{"image_size": 32, "horizontal_flip": true, "conditioning": "none", "arch": "dit", "objective": "epsilon", "activation": "swiglu", "positions": "relative_bias", "optimizer": "adamw", "beta2": 0.999, "eps": 1e-08, "batch_size": 128, "epochs": 18.9, "final_lr_fraction": 0.01, "warmup_steps": 3640}
Rows from block 4 of a small image diffusion model, named by matrix and row number. Rows with one number belong to one neuron. Each number is 128 + 24 x the weight over its row's rms, rounded and kept within 0 to 255. All counts start at 0. Numbers have three digits each.
After each neuron's rows are labels from the 100 images, of 14976 (inputs lightly noised), where the neuron reaches its largest size: "patch colour" is the nearest of a few named colours to the mean colour under the peak. Only what is clearly more common there than usual is listed. The data: crops of objects in photos (Visual Genome).
# gate: MLP gate (model.blocks.4.mlp.gate.weight, 336x128), inputs 64-127
# fc1: MLP up (model.blocks.4.mlp.fc1.weight, 336x128), inputs 64-127
# fc2: MLP down (model.blocks.4.mlp.fc2.weight, 128x336, transposed), outputs 64-127

gate.107:144109133108117129116124152098135154133118076117127128166113108123145159118132123128157184139137146132132098088134099102142129130144156141135132095183058140122100131136145133128165130143160127
fc1.107:087122125101153123110107126111122134111106071098152152123121113094147155127069161140146088160144130110162130155162131109175117135098150122117122131149118133076148081116155128154158129060154145
fc2.107:130146186126140113149101138087126126119145148136076144141126138119135112116104103143123159135127155122154138147155147125174126149162130109137115098095065138079175192130155129092109090145101132
patch colour: grey

gate.285:133117130105130126120136121175121087119117151152122116125145111111136144121093116120123147122149119162141116088130140111083161131133108144135122164114132160094130130136122148109226116141094114
fc1.285:076110135125123091132104122148140140115193119170119126131100124141067146112165144140127167127153138120171133102083107137108124106142135159112117143154146152127102130144097123129073162150115123
fc2.285:157116125125126154140132156120126132204091144154128141157136116128130121161142150127109105132101125135102156111116111126081138101113111139128139120136166103108076110142131132103081091076124142
patch colour: brown

gate.171:122111100153151131121125122154117141099121175092102210146120123134147123143118124148105088107100145162150118082134112123095137110154182147112098133138127116171118123088151123140107162108101129
fc1.171:141158091154128148135187137131123148176115120108143106126127108121140092164167134152152105122119155125175138124091128147099126131161139112106157182124129158169127088105105116103161106137117096
fc2.171:114154129120142146132159137113154121116138132143158086133128101149159109181172120111168111135093140140093082106122086111140127152079124113161107129125145099099119154140115124134100118081121123
patch colour: brown

gate.126:145130134097113073122116129134122136159108127147162126122072128117141145097136121124168133086103112114201123185116096112139146086139144118115190114143120171138114141151092105141123163138142172
fc1.126:158131115126133146164139125096089140107169136142147130137122153149122112095159152132106144147181110104067128069161141122104125199185142110110152130119151103103095138091170142102148151112122126
fc2.126:138134134135129163142143106102149129106129129110145139164140093100146130092193062076155154096160141129141147154118090130150141136095113130105141164157132122178169136166080110149134137168149078
patch colour: white

gate.315:154127140146134118131132155124154126102122146120114183125113153122130151173042161134061095080158128136124116136132147111118115138127125159101127136148122146137116157147160143150093149120130136
fc1.315:143124125130075137137129118133127138164094122085143128130118128103095136109134150130173070167117095150128136148160124134145145098107155127094171142117143121201087111166131115138128162115134143
fc2.315:119152119112122132150166131132145116132154142133142095137126105149127116137119109129137170141149134181110094088152135117139131101158123116158075154152129153120073121175138121101134124122109154
patch colour: white

gate.165:152174109119126114135109144129124153107103141120149137126102152111126126128097127140132072109129134198088111164176073161149136121102128087105166106125129118150148127132156135121094147130139150
fc1.165:106098133152160153126156135125124126147126145128096170134123167125179117078077147125141155159132180117165129099158162124108115126154124143137114102126150108090123097121068156141133093097115113
fc2.165:137116122126144111112102124137111113129127109095149128130153134151081126177109118150128109118133109173129132129135167129155137127101123126094157103129120137137134153121135139109153131195154069
patch colour: white

gate.89:122063151156082092140130143138121127084131143149135103090125138154168123122105142144102134139115119160119093086185074151115149136090147148108143104119084140116124138134114143156137156116146139
fc1.89:116082096170119105149146122110095120164142140128137127049123130153140122126164132167117150132138129127132127084159102162116147117101122124140133135132131139134160097126097152127182116119164129
fc2.89:146217143136079110110138119151167136146161152135111129048121139156150143112155137181085142122103124101114121168095168116105146127134140135123146148101118112114142125151153128160126120101108131
patch colour: grey

gate.108:167081153134110117113081125117163143136108116173073104145120160119074136162134122132128132115146146108109100134132138128136141126156099158208108105118097115113127135126145144120148146175122142
fc1.108:120112164130122130185132150129118108094119116136152148134146105132108113124132108155148120135139139125153129151078112127071120132113098126136129169139122095082079187122171131120147115049116131
fc2.108:181127093117108130169140111123131115118156174130103126104128151141130051135120132091124107161088159145093134125122097139099140163149146116133169189115159121093138184135112104168129133151098133
patch colour: white

gate.7:046097123119173136135123117135110119105064134112134109119123136111105107143120146129133131142122092146112134107136122161106142109165090114121177095094123070156103160140106133115107150166153140
fc1.7:116129153124120127119172117108135109111180080144145200112127129116108125107179111123077121144082123115121114121144128110124105111154105128160137173136090177118178150075168121122155126156122108
fc2.7:105127079125090159124145137129117131148100110123116122158145157150097112117126145110151129145106135131129093173081107130090133123092088111147115132138156115173126191168111153101140099172120146
patch colour: pink

gate.307:157098156148168122160102135126129106164142117146146129086141130101126139140117121149153123162137120073083121163125084121096084159117143154120131130117075120125135136122123147121121133130145127
fc1.307:108130169102140143116119145117136136100152142118100098173103128147171118101155139055083154088132110105135136089116145121118163154110150120115136091099128107135135080085128119147148145156113139
fc2.307:133121159145175141109108130099102142133187147104156145190116115170146145158117107114132129163152136149145122141125132109141092067150134126097115130142132112173138155174122093144129118165143160
patch colour: grey

gate.84:104156156182126111132141179117130116139167097131141132101136112137108162072168172171123159122142143123121115177137161119108117117166132157112112175134107118138144147136151127116157092103124090
fc1.84:109141063108150120123159109127116130144083163102137152127115135141142100169112108110151109162115144179145133117159074124129156134110102096131130117137145130151132153179127115136095150138130154
fc2.84:186134114134133147148125136129152136167161111128121158154123115150121137157136074155169115141124145170141146167150158135167107090194112129102163127153132140163127114176145121121114144185119124
patch colour: brown

gate.130:050162147118127112123116132112121116110126110139166148129118102148138148117157144092121173119155101121097119102123121126134121112105094108112159121155074146082132105114098111126075184177157153
fc1.130:078146142110106160138087121124110177132136171114136176138122144117151119122161113127038059148094157120153126113137114126127113101119117129123126171120142138155124104086147135129148129108129136
fc2.130:105144112114181143109151124119137132160130120142131114130128157142163124117113139083182126110151135118114140125139134097121118079084130106102144083128145131101092140114121120156111135101150112
patch colour: pink

gate.128:137108136160192149098158109130117139131110142159077158118157065126138154122141118137118136120171159086139109131106141110132109129126117175120095136133149146125149121148106154115133104137135081
fc1.128:114144136134144125073143106138122148124108138130100169138142093139139120128124098171120102163056133132135117130107148129144117087081096127122117153147148139173182134153088143124113099160136093
fc2.128:154144108144169134124105128126121122105128132145097157110097103076138126092093119108099125113099129125098107118134142120172124133153096132155160161157108146137126107149156148127145137140131095
patch colour: black; blue

gate.314:111107132133161110119114116164118106111129119101120194138147130080128128186094122125188138098144121193096121109127129127166129149098104138136099147162139090138127156166138127174108133083099100
fc1.314:160117106120113165129146133125129129118117121114084117147141128101109142119115134135155147132142127120048145120160177112085130125180179130117092120141154139161127097155134125142170129097125099
fc2.314:088151113145150091144115133164134126155099119158174060097125170142139126120139135135172118142139091096096086123145127123077145104121164124154152122116114159130147158090137149111112119111121140
patch colour: black

gate.15:158150125108107145144090108125119139145106154143134133151103135151068119129120114104163150145152142163106126114117083129161131118131134099127178131121110134109119112122124142118079145154133147
fc1.15:098156138125111140134145130121139115167193103097126163116121131087141133058129180125125098140122131111138138171143179151100138074188134137119133148132134107158111147123160127130145122114127127
fc2.15:087155108149096150117138145161106129170133118083110115169144156102124136103072139131134155109116118123142159115147107108176123130187116125150089085137135089151110121175105097121149131151117158
patch colour: pink

gate.185:157150128116140123163110098139095131147099096104153176136080134124118106117119124122154103123152141170133104121129125178143188118107130102137176155157115132119118127142135136103055152109122163
fc1.185:149103123136138160114122137164136129092140154119095111124119130148161155120118120134060106163099110147128109117171120131121152125142130159101113154117144122164123142180122157186137113161125115
fc2.185:141106141125109069095150084117161121143136126127157124124131124137104164187093118143163137111093113151160113144141094121105151075157148116135155156137134159144129118145143139129164122135137092
patch colour: white; pink

gate.97:085118153143136100080123171145168125116133149123110138157119154132136127135084116112133130066141129096151132129087116100112116169089086138146130148119140157185133129090123080126139150148123154
fc1.97:177128129138096114122192137113111118087142089158163151095124117119103109169146135146115121186109123136131145137126069099097138101118139137131118154163129098110151131094097118101122118124143146
fc2.97:141154138100106170119073114124143106163152115118109072087105129106127152161161110102122128174148128155138103130159133107098123105126099137131126096132138142100138148192127118139136149126068128
patch colour: grey

gate.159:075121154097130144128121137188108140109155108179118107088156135087164159120121202153158146149136119129150101158178098149143154134117137143137118130153103115136149123182162136168150112084137103
fc1.159:131098136110144150139085121142074120102165141125116137109151119171129116095146107137153120145129137083154133050130113155138159105106160135108138151139136117089127087086146144136167128119136102
fc2.159:134140144122141151138095111170151135172119118086124118099117153053135105135139186164128113157128126090132090082117174128127132109143095120129114129095106130105125137088144178137106118117125120
patch colour: brown

gate.184:063136100103105139131092125141123141125073133140126137126104126093158125123075121106169129147143123175177132136120089134155145197084104103134167140134137134094128137158065124126074159142128150
fc1.184:164114147142179129134105128120129117138146124150138130114121114135140138087147141148111121117112128121096149123140147126123111009116120147094141159125141067152123136073177109123150111127125121
fc2.184:134163141144120133152130136110143116145072144157123100114096131145119111119101168102091120160151152092103149111162103117094135161103165129125173063136149137161140139149132135167112143137116179
patch colour: pink

gate.122:083120132128142121143135129124133115082117109160126089132108105105109119133111148139143146134155135161131129146138124124148130124038065130133138117165139075150085149128079125091107109151119161
fc1.122:075166136127108145160110142127116103041108141133187091131099095168069117122131117144076169165136113096121128138095138120123121174105108139141167113113133159133121151109137126128163120121109149
fc2.122:045105180119141101151192149125096112146120110145135160111150134128166124119168165143093152159140150154144117081121142140127112154150123137115098116133148146102080127115137089100109130139137154
patch colour: pink

gate.42:085148118143164133108140139153156123144141111101100142153151097124116146143119101146104090132144145127125109126169147097113139124210085131122110173169129112145142132150142135138146098104110074
fc1.42:092109134135124121136116138108132125095158148119131076108121124151148137070103132083174147097128116155166128082147138107145115147046140141137124089130115113104108149099120128116157139135135147
fc2.42:187116116130098139124099125126114121146101113115115109132128152128089128147108141170149182115085125167166155132161128125104140111178158140141105116140112141154161120126145139108133108130136185
patch colour: black

gate.38:122126098134158125107082143149117154115124127140113110109144125107155163178148174142137181122116133113137112165153142116075122148105114126127083111109144173171122102114159154137183093099133107
fc1.38:165129124089128089128157103147122130181131134139132125119117135107124141156109127146057101126109116190185139143123119121156133100121126134122137121127154107132173146133155116132074123156134104
fc2.38:173130115123107125128124123117119111121173157140096108127138107142117164139132064112129101106156125164156159137086186125157120090166145131112135128149130148098097114153123125091149108146125085
patch colour: brown

gate.192:163161135169120129078169158138140145121139132131087127143172120091125129120090112157145130082128166131116120159135135154128103126117135129172077151129148094108120166131137144092167049124122085
fc1.192:097155132094076136129103124127122131165115139116145099177105094165130113132175117119138144130139093117082130132140126104092150092170153122105169104132122130106116138122176100161128201144138157
fc2.192:142118155134076101142125151144109129136156121117086102130155125157074124186082170152097143117110117075141150095138119121110127138134148136140115059118111133119115116121144106110095137088139159
patch colour: black

gate.98:091142157112190124145100138139111138134137101149111085092116112108181131100112111122079136147123124126083127111150090123119154087177136129155135112151102167107148103141158147128081133116134137
fc1.98:120142099117120137119107108135098127204075125090146102130146124120117127085094123086128143194159115142110130109102095142129147122169113093108121106150100109141103100121114133113127121137118111
fc2.98:118101123131176109120102103148095126159123134119100163075153129132170101124147145078153156067136109163125132036114162125149107140139118116134129114108115148096101126100130156098131120118124130
patch colour: grey

gate.102:130134174113097086118127121139145126130142118089123103102144127089108136168094147113119111113117108102117126150140119124153129130140109121148130147177118098184130188123124123130150124075135157
fc1.102:132125117128105091114109120122138163127124138121141166112112106121119157112132104123151173098108080209113146151126120140107129134083114125080155075097130107125158138144134103156143140136144129
fc2.102:109135137116150126111128126097121114159152135142168084124133120130142132117118147157120111184064151112139076111096107143100124115139125146145102096138152132118137168132102122210111128136136147
patch colour: black

gate.11:140144164117087139130091101131137130143147148120120085153110151113133132120121117143163128135074114145069113126219156138166123184123130124152143130136136087137136147139144142145110139141110153
fc1.11:134121139115138130127125143128113114093095184122139123105114144107115109163102110142186105122101122104098140140139132123170111148092131090143140168109135163119102103128117118113105140143146146
fc2.11:116119127150110143117087127166129129137093122067122168148115149093121103138153138152123156158104137122108137164071121145135147105152143117109124176150143088119161154103109108099097091142163149
patch colour: pink