Rows from block 6 of a small image diffusion model, named by matrix and row number. Rows with one number belong to one neuron. Each number is 128 + 32 x the weight over its row's rms, rounded and kept within 0 to 255. All counts start at 0. Numbers have three digits each. After the name is the row's rms in percent of the matrix's.
After each neuron's rows are labels from the 100 images, of 14976 (inputs lightly noised), where the neuron reaches its largest size: "colour at peak" is the nearest of a few named colours to the mean colour under the peak. Only what is clearly more common there than usual is listed. The data: crops of objects in photos (Visual Genome). In brackets: how many of the 100, against the usual share in percent.
# gate: MLP gate (model.blocks.6.mlp.gate.weight, 336x128), inputs 0-42
# fc1: MLP up (model.blocks.6.mlp.fc1.weight, 336x128), inputs 0-42
# fc2: MLP down (model.blocks.6.mlp.fc2.weight, 128x336, transposed), outputs 0-42

gate.190 116:124112145089092126080175111140143128131143123130082112142205139075094111202115166099148117132145066182129115149108175063127127114
fc1.190 114:126109150125149162128126134140124119115102127138208151112163156084060177194147097119104159116137069184129097140122153124143153153
fc2.190 100:155172119186089092148143131147105109118150149152101140162251130144109102137123165082152127119093166072180125125113129132123142089
colour at peak: yellow (49 vs 0.5)

gate.41 074:098125050147209111107177130156166124158121142163133088094121139160147143153132195081133145081139135118144158139111162137167105134
fc1.41 109:108185124169125105108139086093132110163100121137109077113178143145170162081107138101129183147180086159082121120143023104171171104
fc2.41 101:122156182125114134094144140109130118173151066127098158193091120164103093085125069097091123117170042134129142101127094169104082098
colour at peak: blue (26 vs 0.7)

gate.0 114:138094101116125125109109104106147117102152105109127145083097117090143135152202131160129101154091138134149142171177157101152191078
fc1.0 099:125163160087161068140131104091085107141097117124185066174129139151090195192097158139097166107123133126195149098127152134069127143
fc2.0 090:130140121140085102135139142126132132110106108133111163100112164124101097145142069146157131120130111163076114142167100100128161156
colour at peak: black (44 vs 16.2)

gate.32 105:162064143078106127152119082129108133129158150050113089052162134157117108134180134103115105113081188097144173136105082118137108108
fc1.32 089:102121119147142128118110125148168129114114119186131110144096141146072082154138116178089125095162177105094101102089102107116155104
fc2.32 098:131141146122143163152114106082121137136142102148147146063169119156143117081135138099171121140122118098234133123118157071127134132
colour at peak: brown (66 vs 31.4)

gate.9 095:141121104133146084146131129079101099099103109117083196133118130129154190165092065102085166133142089115103118075145119089090091079
fc1.9 096:098090095133151143111120135100129176138150192141070177172170158066189176129155110112131130105123152144121107171178143093046190112
fc2.9 106:141168197119157127133144122090133100150167121152122097210126142161190147078131133080136114097131095152135149134156128150124121103
colour at peak: brown (86 vs 31.4)

gate.96 116:135113119154067123160101097140117078149101091080138210147116110141109134077163042115106194109154100134129141114108118121135177071
fc1.96 106:135140152098098119120140186075164122103144133103116116146196121130110135165092159145186103125160152116198175145075160135127144178
fc2.96 121:113151129167034148115104106105127094158120139161109189139142124077148193093174090101125120136097074110203121132155190156070185163
colour at peak: grey (61 vs 30.8)

gate.184 080:189162087121109163132109202117113108093108141176188132114158141139073066147170124095125081095168074101137174140135074144145126136
fc1.184 083:132110129185038172123100095137079140113159134076077138180136089142155097130117094146166135161108150145074135128154110151084111071
fc2.184 091:155148138171169090116157087117192103152151102088161154112126149165158104144156094093138119147116104101122131129134167188081146150
colour at peak: cyan (45 vs 1)

gate.300 082:161116118127194131149110077113165101165142113128143140146109118106142154157131105171151170141112137123119124122154095088193126154
fc1.300 085:096140134134171125164121127110173160152152100113098135183184108114189154126084165126081128178134160155123116125110129097158183136
fc2.300 077:122105121149059117138137124122158083168138105124146136171173159126174100100142121145126140105105126124120084150155061130123087097
colour at peak: grey (63 vs 30.8); pink (25 vs 9.9)

gate.56 099:117126157173123118121124110167149139111125161175143193156100124122123101177117116142118116107146198121091095145104145146181134129
fc1.56 095:155114108080182164139102120093202074135148078153125130121157100117136136098133148171123135150110141156153121128148146062201122131
fc2.56 090:111168096099118122125091119103135104118119129142112141117158138124106163146131082113194109071096143110103143133149137150116080123
colour at peak: cyan (48 vs 1)

gate.248 080:159147097104134122130129134176114137147114153126173124127051118193196127129113131202149076066163151155146176154077171101165158142
fc1.248 089:121167121153113139128113079178159120143162124152129141046117123156130112116145133151086148119094157177115112109073069122156121118
fc2.248 087:191124139107088112136120085117104157150093123149123110067172142091138090167142162088111111080130111230192150132073110186097102157
colour at peak: cyan (27 vs 1)

gate.185 091:122106119123159104139111146183151089079117164092114128149119168192103077110126192156138143093169162134163144128101066169151083095
fc1.185 103:089126075078115187112120121156119164173154128104088141215193112144152171126115099111110174155107106152093110163166059159115091112
fc2.185 100:142122073122089115114124108131158130137113135109109138045093114142148134145163057178119113178155125145149115119103124127149109154
colour at peak: blue (27 vs 0.7)

gate.109 075:097183135123161069105150118166181144162139152166174153064114075134159105114142079165091158073090111068089178091145147153101092045
fc1.109 084:121178086135144134133142106157120156114099121115174178142128078099080196165105119127079135132026105087076121136115173159121113087
fc2.109 086:113173090102182149112087148106070141088126105113200109106097114067140143175118102137115135122073164117138108161073159108085060086
colour at peak: red (49 vs 0.8)

gate.35 095:140131132065134189125124142167096111109163149093134079121105122060147145143116077153098110069155142087133106166098167106140145094
fc1.35 105:130119091122121081146117145077110126101130147187112155068109116081146162070148146139137145202105132146118058120154217128061117157
fc2.35 098:135091101143180187148133135155153100105113130116106117110071106076095177159114093088139108219089162097162173179156144207111129117
colour at peak: pink (42 vs 9.9)

gate.284 093:123119123118116156079134113140114146107134120184072175004148156176129121120169144109086164127130079119089102110102143157110129131
fc1.284 104:096111089104177162111118098084096137115132116175065140070104125119151157097109148135084168121128085131173064172147163079100248100
fc2.284 100:142145141097109170133110151122128134123134113143116088046128144145133098161124091071131119130153148119114069121085118132111147154
colour at peak: grey (66 vs 30.8)

gate.247 072:139124204141069051077157091131132139084148091086153172153133135131100150127133127157105135149163142107099078194129128127084097081
fc1.247 127:115120120173169121185137133138110080126130088134134097121182091149131107131115098116120125143107162117138167103087144095193118119
fc2.247 152:139126143089175166130122119120111165119108146126122087063140156117124147191128101161112108153124084122140042122130107096104186149
colour at peak: black (88 vs 16.2)

gate.178 083:089131087147107130160102117087140090111078106154105144129214145111124163100151114128110173156137117114092113091084080093079138140
fc1.178 092:092144114134156100117124113101159138077097090165080120127104119140177135117118161113155151141134119149100213128110119131079116094
fc2.178 090:133132140157153119125139134120209132121140087136113112186099093138167039173126205104125130139072084091176061130117106116054112132
colour at peak: red (27 vs 0.8)

gate.186 087:158141145156062075146091143156142102131161138092130171145101140086122109108119139142104127088149100151092115102154110136154208132
fc1.186 113:123144117153060077122118106140128123132126134129129128146114140114101084177097081121143122170109151143083174119119153169097120120
fc2.186 099:117139141129057063140136118179151099131120119209132089104089114167143159131103160123097128090115156149176071112181112092142202129
colour at peak: white (70 vs 6.6)

gate.277 101:129153212170103076180140119133112029066141130137154162125118128121101122115122165106094157124153123190172117088119126117144132105
fc1.277 100:122132121104153129114115094119148147159138121156174136125136120110123106190095096090109130187072153166115149131108100130086158114
fc2.277 101:146143117078106079126116131083149141147127165133184115060135141111109161175116147208143138162185122134140198140115124110156153093
colour at peak: black (81 vs 16.2)

gate.297 094:138125092184091112133137150107134141088121082099121170147121143083158165156139118100087145140068155178121168137084140179110127128
fc1.297 101:137093063108105110108132144150136143128087088122036176099149140074146180145142198079137158140133178169110085162121129120136133165
fc2.297 092:133114137160124115142144127092216096118139096170079118128140148137123128099105076150072128116099109133124048162095116158189133152
colour at peak: brown (61 vs 31.4)

gate.110 082:120135121120129149110131116169157111106099115118111089181099160120087149148134143104135103094166027123128189112119161128173176097
fc1.110 089:106116099176072116145171140121137117158087171154096154086138117170086150046144148156129106115118202104112168154135080139084194136
fc2.110 100:102107053102113168124131084124128141130151106114109102196117106161114123161094128112144130138098181060175127122135094108128167100
colour at peak: pink (27 vs 9.9)

gate.306 126:144146186110151099108128090105094134082157113128206147095077156164112146074164128107062122075096102077139174124132131174074099125
fc1.306 110:161094111104162134160085175054069114135142127117200158088167102169096083106154105105141110101213097060122154124141137138106145177
fc2.306 115:157115114159161090140170105183176141152112116098089120129183130155132026078125102143064126146089156129128207164147141173099166139
colour at peak: cyan (29 vs 1)

gate.267 082:140098092129136127165118177103135115110161144114126129105074101133124133112116115137071118179116091110152100182080147103186134106
fc1.267 093:113230174166116109106137139080105107112097142087130172150115111111072094160157130120157146119143152110112123117094134174081117118
fc2.267 085:136131122124110118134138125162104198123185184112163147126102147054143119136092150145171130083122112094119155134129110144151092161
colour at peak: brown (66 vs 31.4)

gate.28 085:173087106153110099160118166120195095137122126025139120070156104165111122141131147134090115095123158122105172100145130148158124122
fc1.28 110:134144131128118092138124099111114132100136170213159066130103132057096149109154089200116111159112102129135078153119172123098121107
fc2.28 108:136089144149091065117131145154146123142114121154147141099123142152126169108126105109190130143173099100140102110163088130114071138
colour at peak: white (32 vs 6.6)

gate.212 093:133107076204061135117141158088128120102132132114178148143067133127101150158154148106112159135088134167134209105113113137000140094
fc1.212 107:087151189165119149115171161156165172120114068149093104119131130161118104123106173070098095066153120103152160150109066147165148139
fc2.212 106:099146121119057121134145152126134144128117098152120144074174086101153180126116156146105120174170166103182124169155146109095124119
colour at peak: white (84 vs 6.6)

gate.281 073:098137135122157160101081121109112166132095085196145123111168176101146186153147170107155126071108126159099059125084065145109122128
fc1.281 077:116134143075123124099138141114135131116160146083183154167132142122149096147140162136152100185170096120126214127159112152135094133
fc2.281 083:124151105158151103132156138118134149098153121107091126110121136130135123109125140157157116164174054147179094158178117142109101120
colour at peak: pink (31 vs 9.9)

gate.108 067:127103135085174156169099086116142145154125113147121087151142166123173148115153114139154174046145100089153103171123076085170173096
fc1.108 084:042110168129116124128153175097176127118166118135101119163195126126097123192149100111180142121115074072162124124138133125112070139
fc2.108 080:174120108111147119137177096140090115104058154103048173170129129135069143096118172130119148141143117091136174075109172156119126078
colour at peak: yellow (29 vs 0.5); orange (27 vs 1.3)

gate.14 136:146101119149129083151140120086120095130134084050127181150157074118122172141112073138138137099123092143107062153153166099126180105
fc1.14 115:112142143085132188093098099129119141118113146184117045132134163102103094159162208069138108140117140091165152090135081133107112108
fc2.14 112:122103126171108097136132135132114092106143104147096103117120139122135113158101046147124128164127138129151058158130125175114248094
colour at peak: black (38 vs 16.2)

gate.310 081:110101165140133130150137141162115117143104098220126100144175113145144097147155127123181109125135168107126076133149175071128158114
fc1.310 087:154179092147138126102123117058139138137120160108105143066055106065119151175104140124123150103144138135090192081092139120103190131
fc2.310 091:140161136059103152128143130112140151142121130056111093087109135126142089094120124143196143194073120073162069127103128136114088084
colour at peak: grey (60 vs 30.8)

gate.278 111:154150143130119129135145112102134157097122039068130071113137111139114130170124127103139114116116144165113093161180190112120184102
fc1.278 103:192113155121069103142137119104163133109090085145173147149120104176122148174121096152099157143119141122090110082163141082169089107
fc2.278 098:122139095228153114157094127138064124118133113154201098151110161115130142134120108088135116124114152119143111139180117080210141129
colour at peak: red (44 vs 0.8)

gate.50 078:184166125111139136145086168109086123095109143130142141124139123162109112177119109172129084046175123094163158145121145162068145179
fc1.50 093:126201163100111114136122067134146142108129122120111103073130147165143081137132156090136105094166079205159091128103191141137160099
fc2.50 097:147133186124117116143144105167144140188130089151130117156114113172191093105137106138094111156127090150119121133154119165121112145
colour at peak: cyan (41 vs 1)

gate.170 081:180140126118183204128175141116096079147114112165144116142120158172107166113104119138114119116118140158137126152085121090216107121
fc1.170 087:146118108097070136131113161145113123115134141154156092087171125158111094089133105128164125178117090062140104164083189144155154114
fc2.170 097:137131093136123136103157118136101185055138152150125162088147121102119153160142161131100134156173103097128166126125147090151121112
colour at peak: pink (41 vs 9.9)

gate.208 151:068215137112113051112117136122138167081111127117114122138138176100100120146157148108128124120141112105113140081094170195106132073
fc1.208 119:093144060100152079125143136082098144117074148100100122141177161062069191146128113114131111075161116063102082112137125156125120066
fc2.208 125:117106128078143087138105124084159130136130092147154124127122155123143082063137127157128143104107108199112131147150097099213148143
colour at peak: black (38 vs 16.2)

gate.65 072:122171134132190108171112168139125126176124134140106119118158140124225128118147100134154092054151163114108127094183119097160097146
fc1.65 090:168082074138151083134081161154135115066087130096200162151101111093085156095117131148096122216114133103080104143119109141175145137
fc2.65 083:129154156134120143107088147141046117090136112091159098118102127077134103139130102127160137190093184126191109111091093103163097110
colour at peak: cyan (26 vs 1)

gate.287 084:124142108121176107111109128116140156130144091153137137196164151100142176150144094148119105090102113058044109102129104172153160126
fc1.287 096:140147116179166094182135146104107047138113135129098107130131076151137173101077126156127123039153119142080173112190147069075096172
fc2.287 093:118129140139126080133158136097057103122167134174156167165139161055140144162106066098136121130159149122056107156210114130101098086
colour at peak: yellow (39 vs 0.5)

gate.302 118:135150136060125127137150139129092145132080174152181109137066157101198148135121112112156056124140149082111108134136151112136099116
fc1.302 098:136123174055140176145143153107138147126104179121076201155132152139183134128088154123123116133173083109115137134145157091172156148
fc2.302 092:131137164120113087124144113129127160171109148111189074186107157184174132148128120233107156157102098101128117135099138114111127111
colour at peak: grey (61 vs 30.8)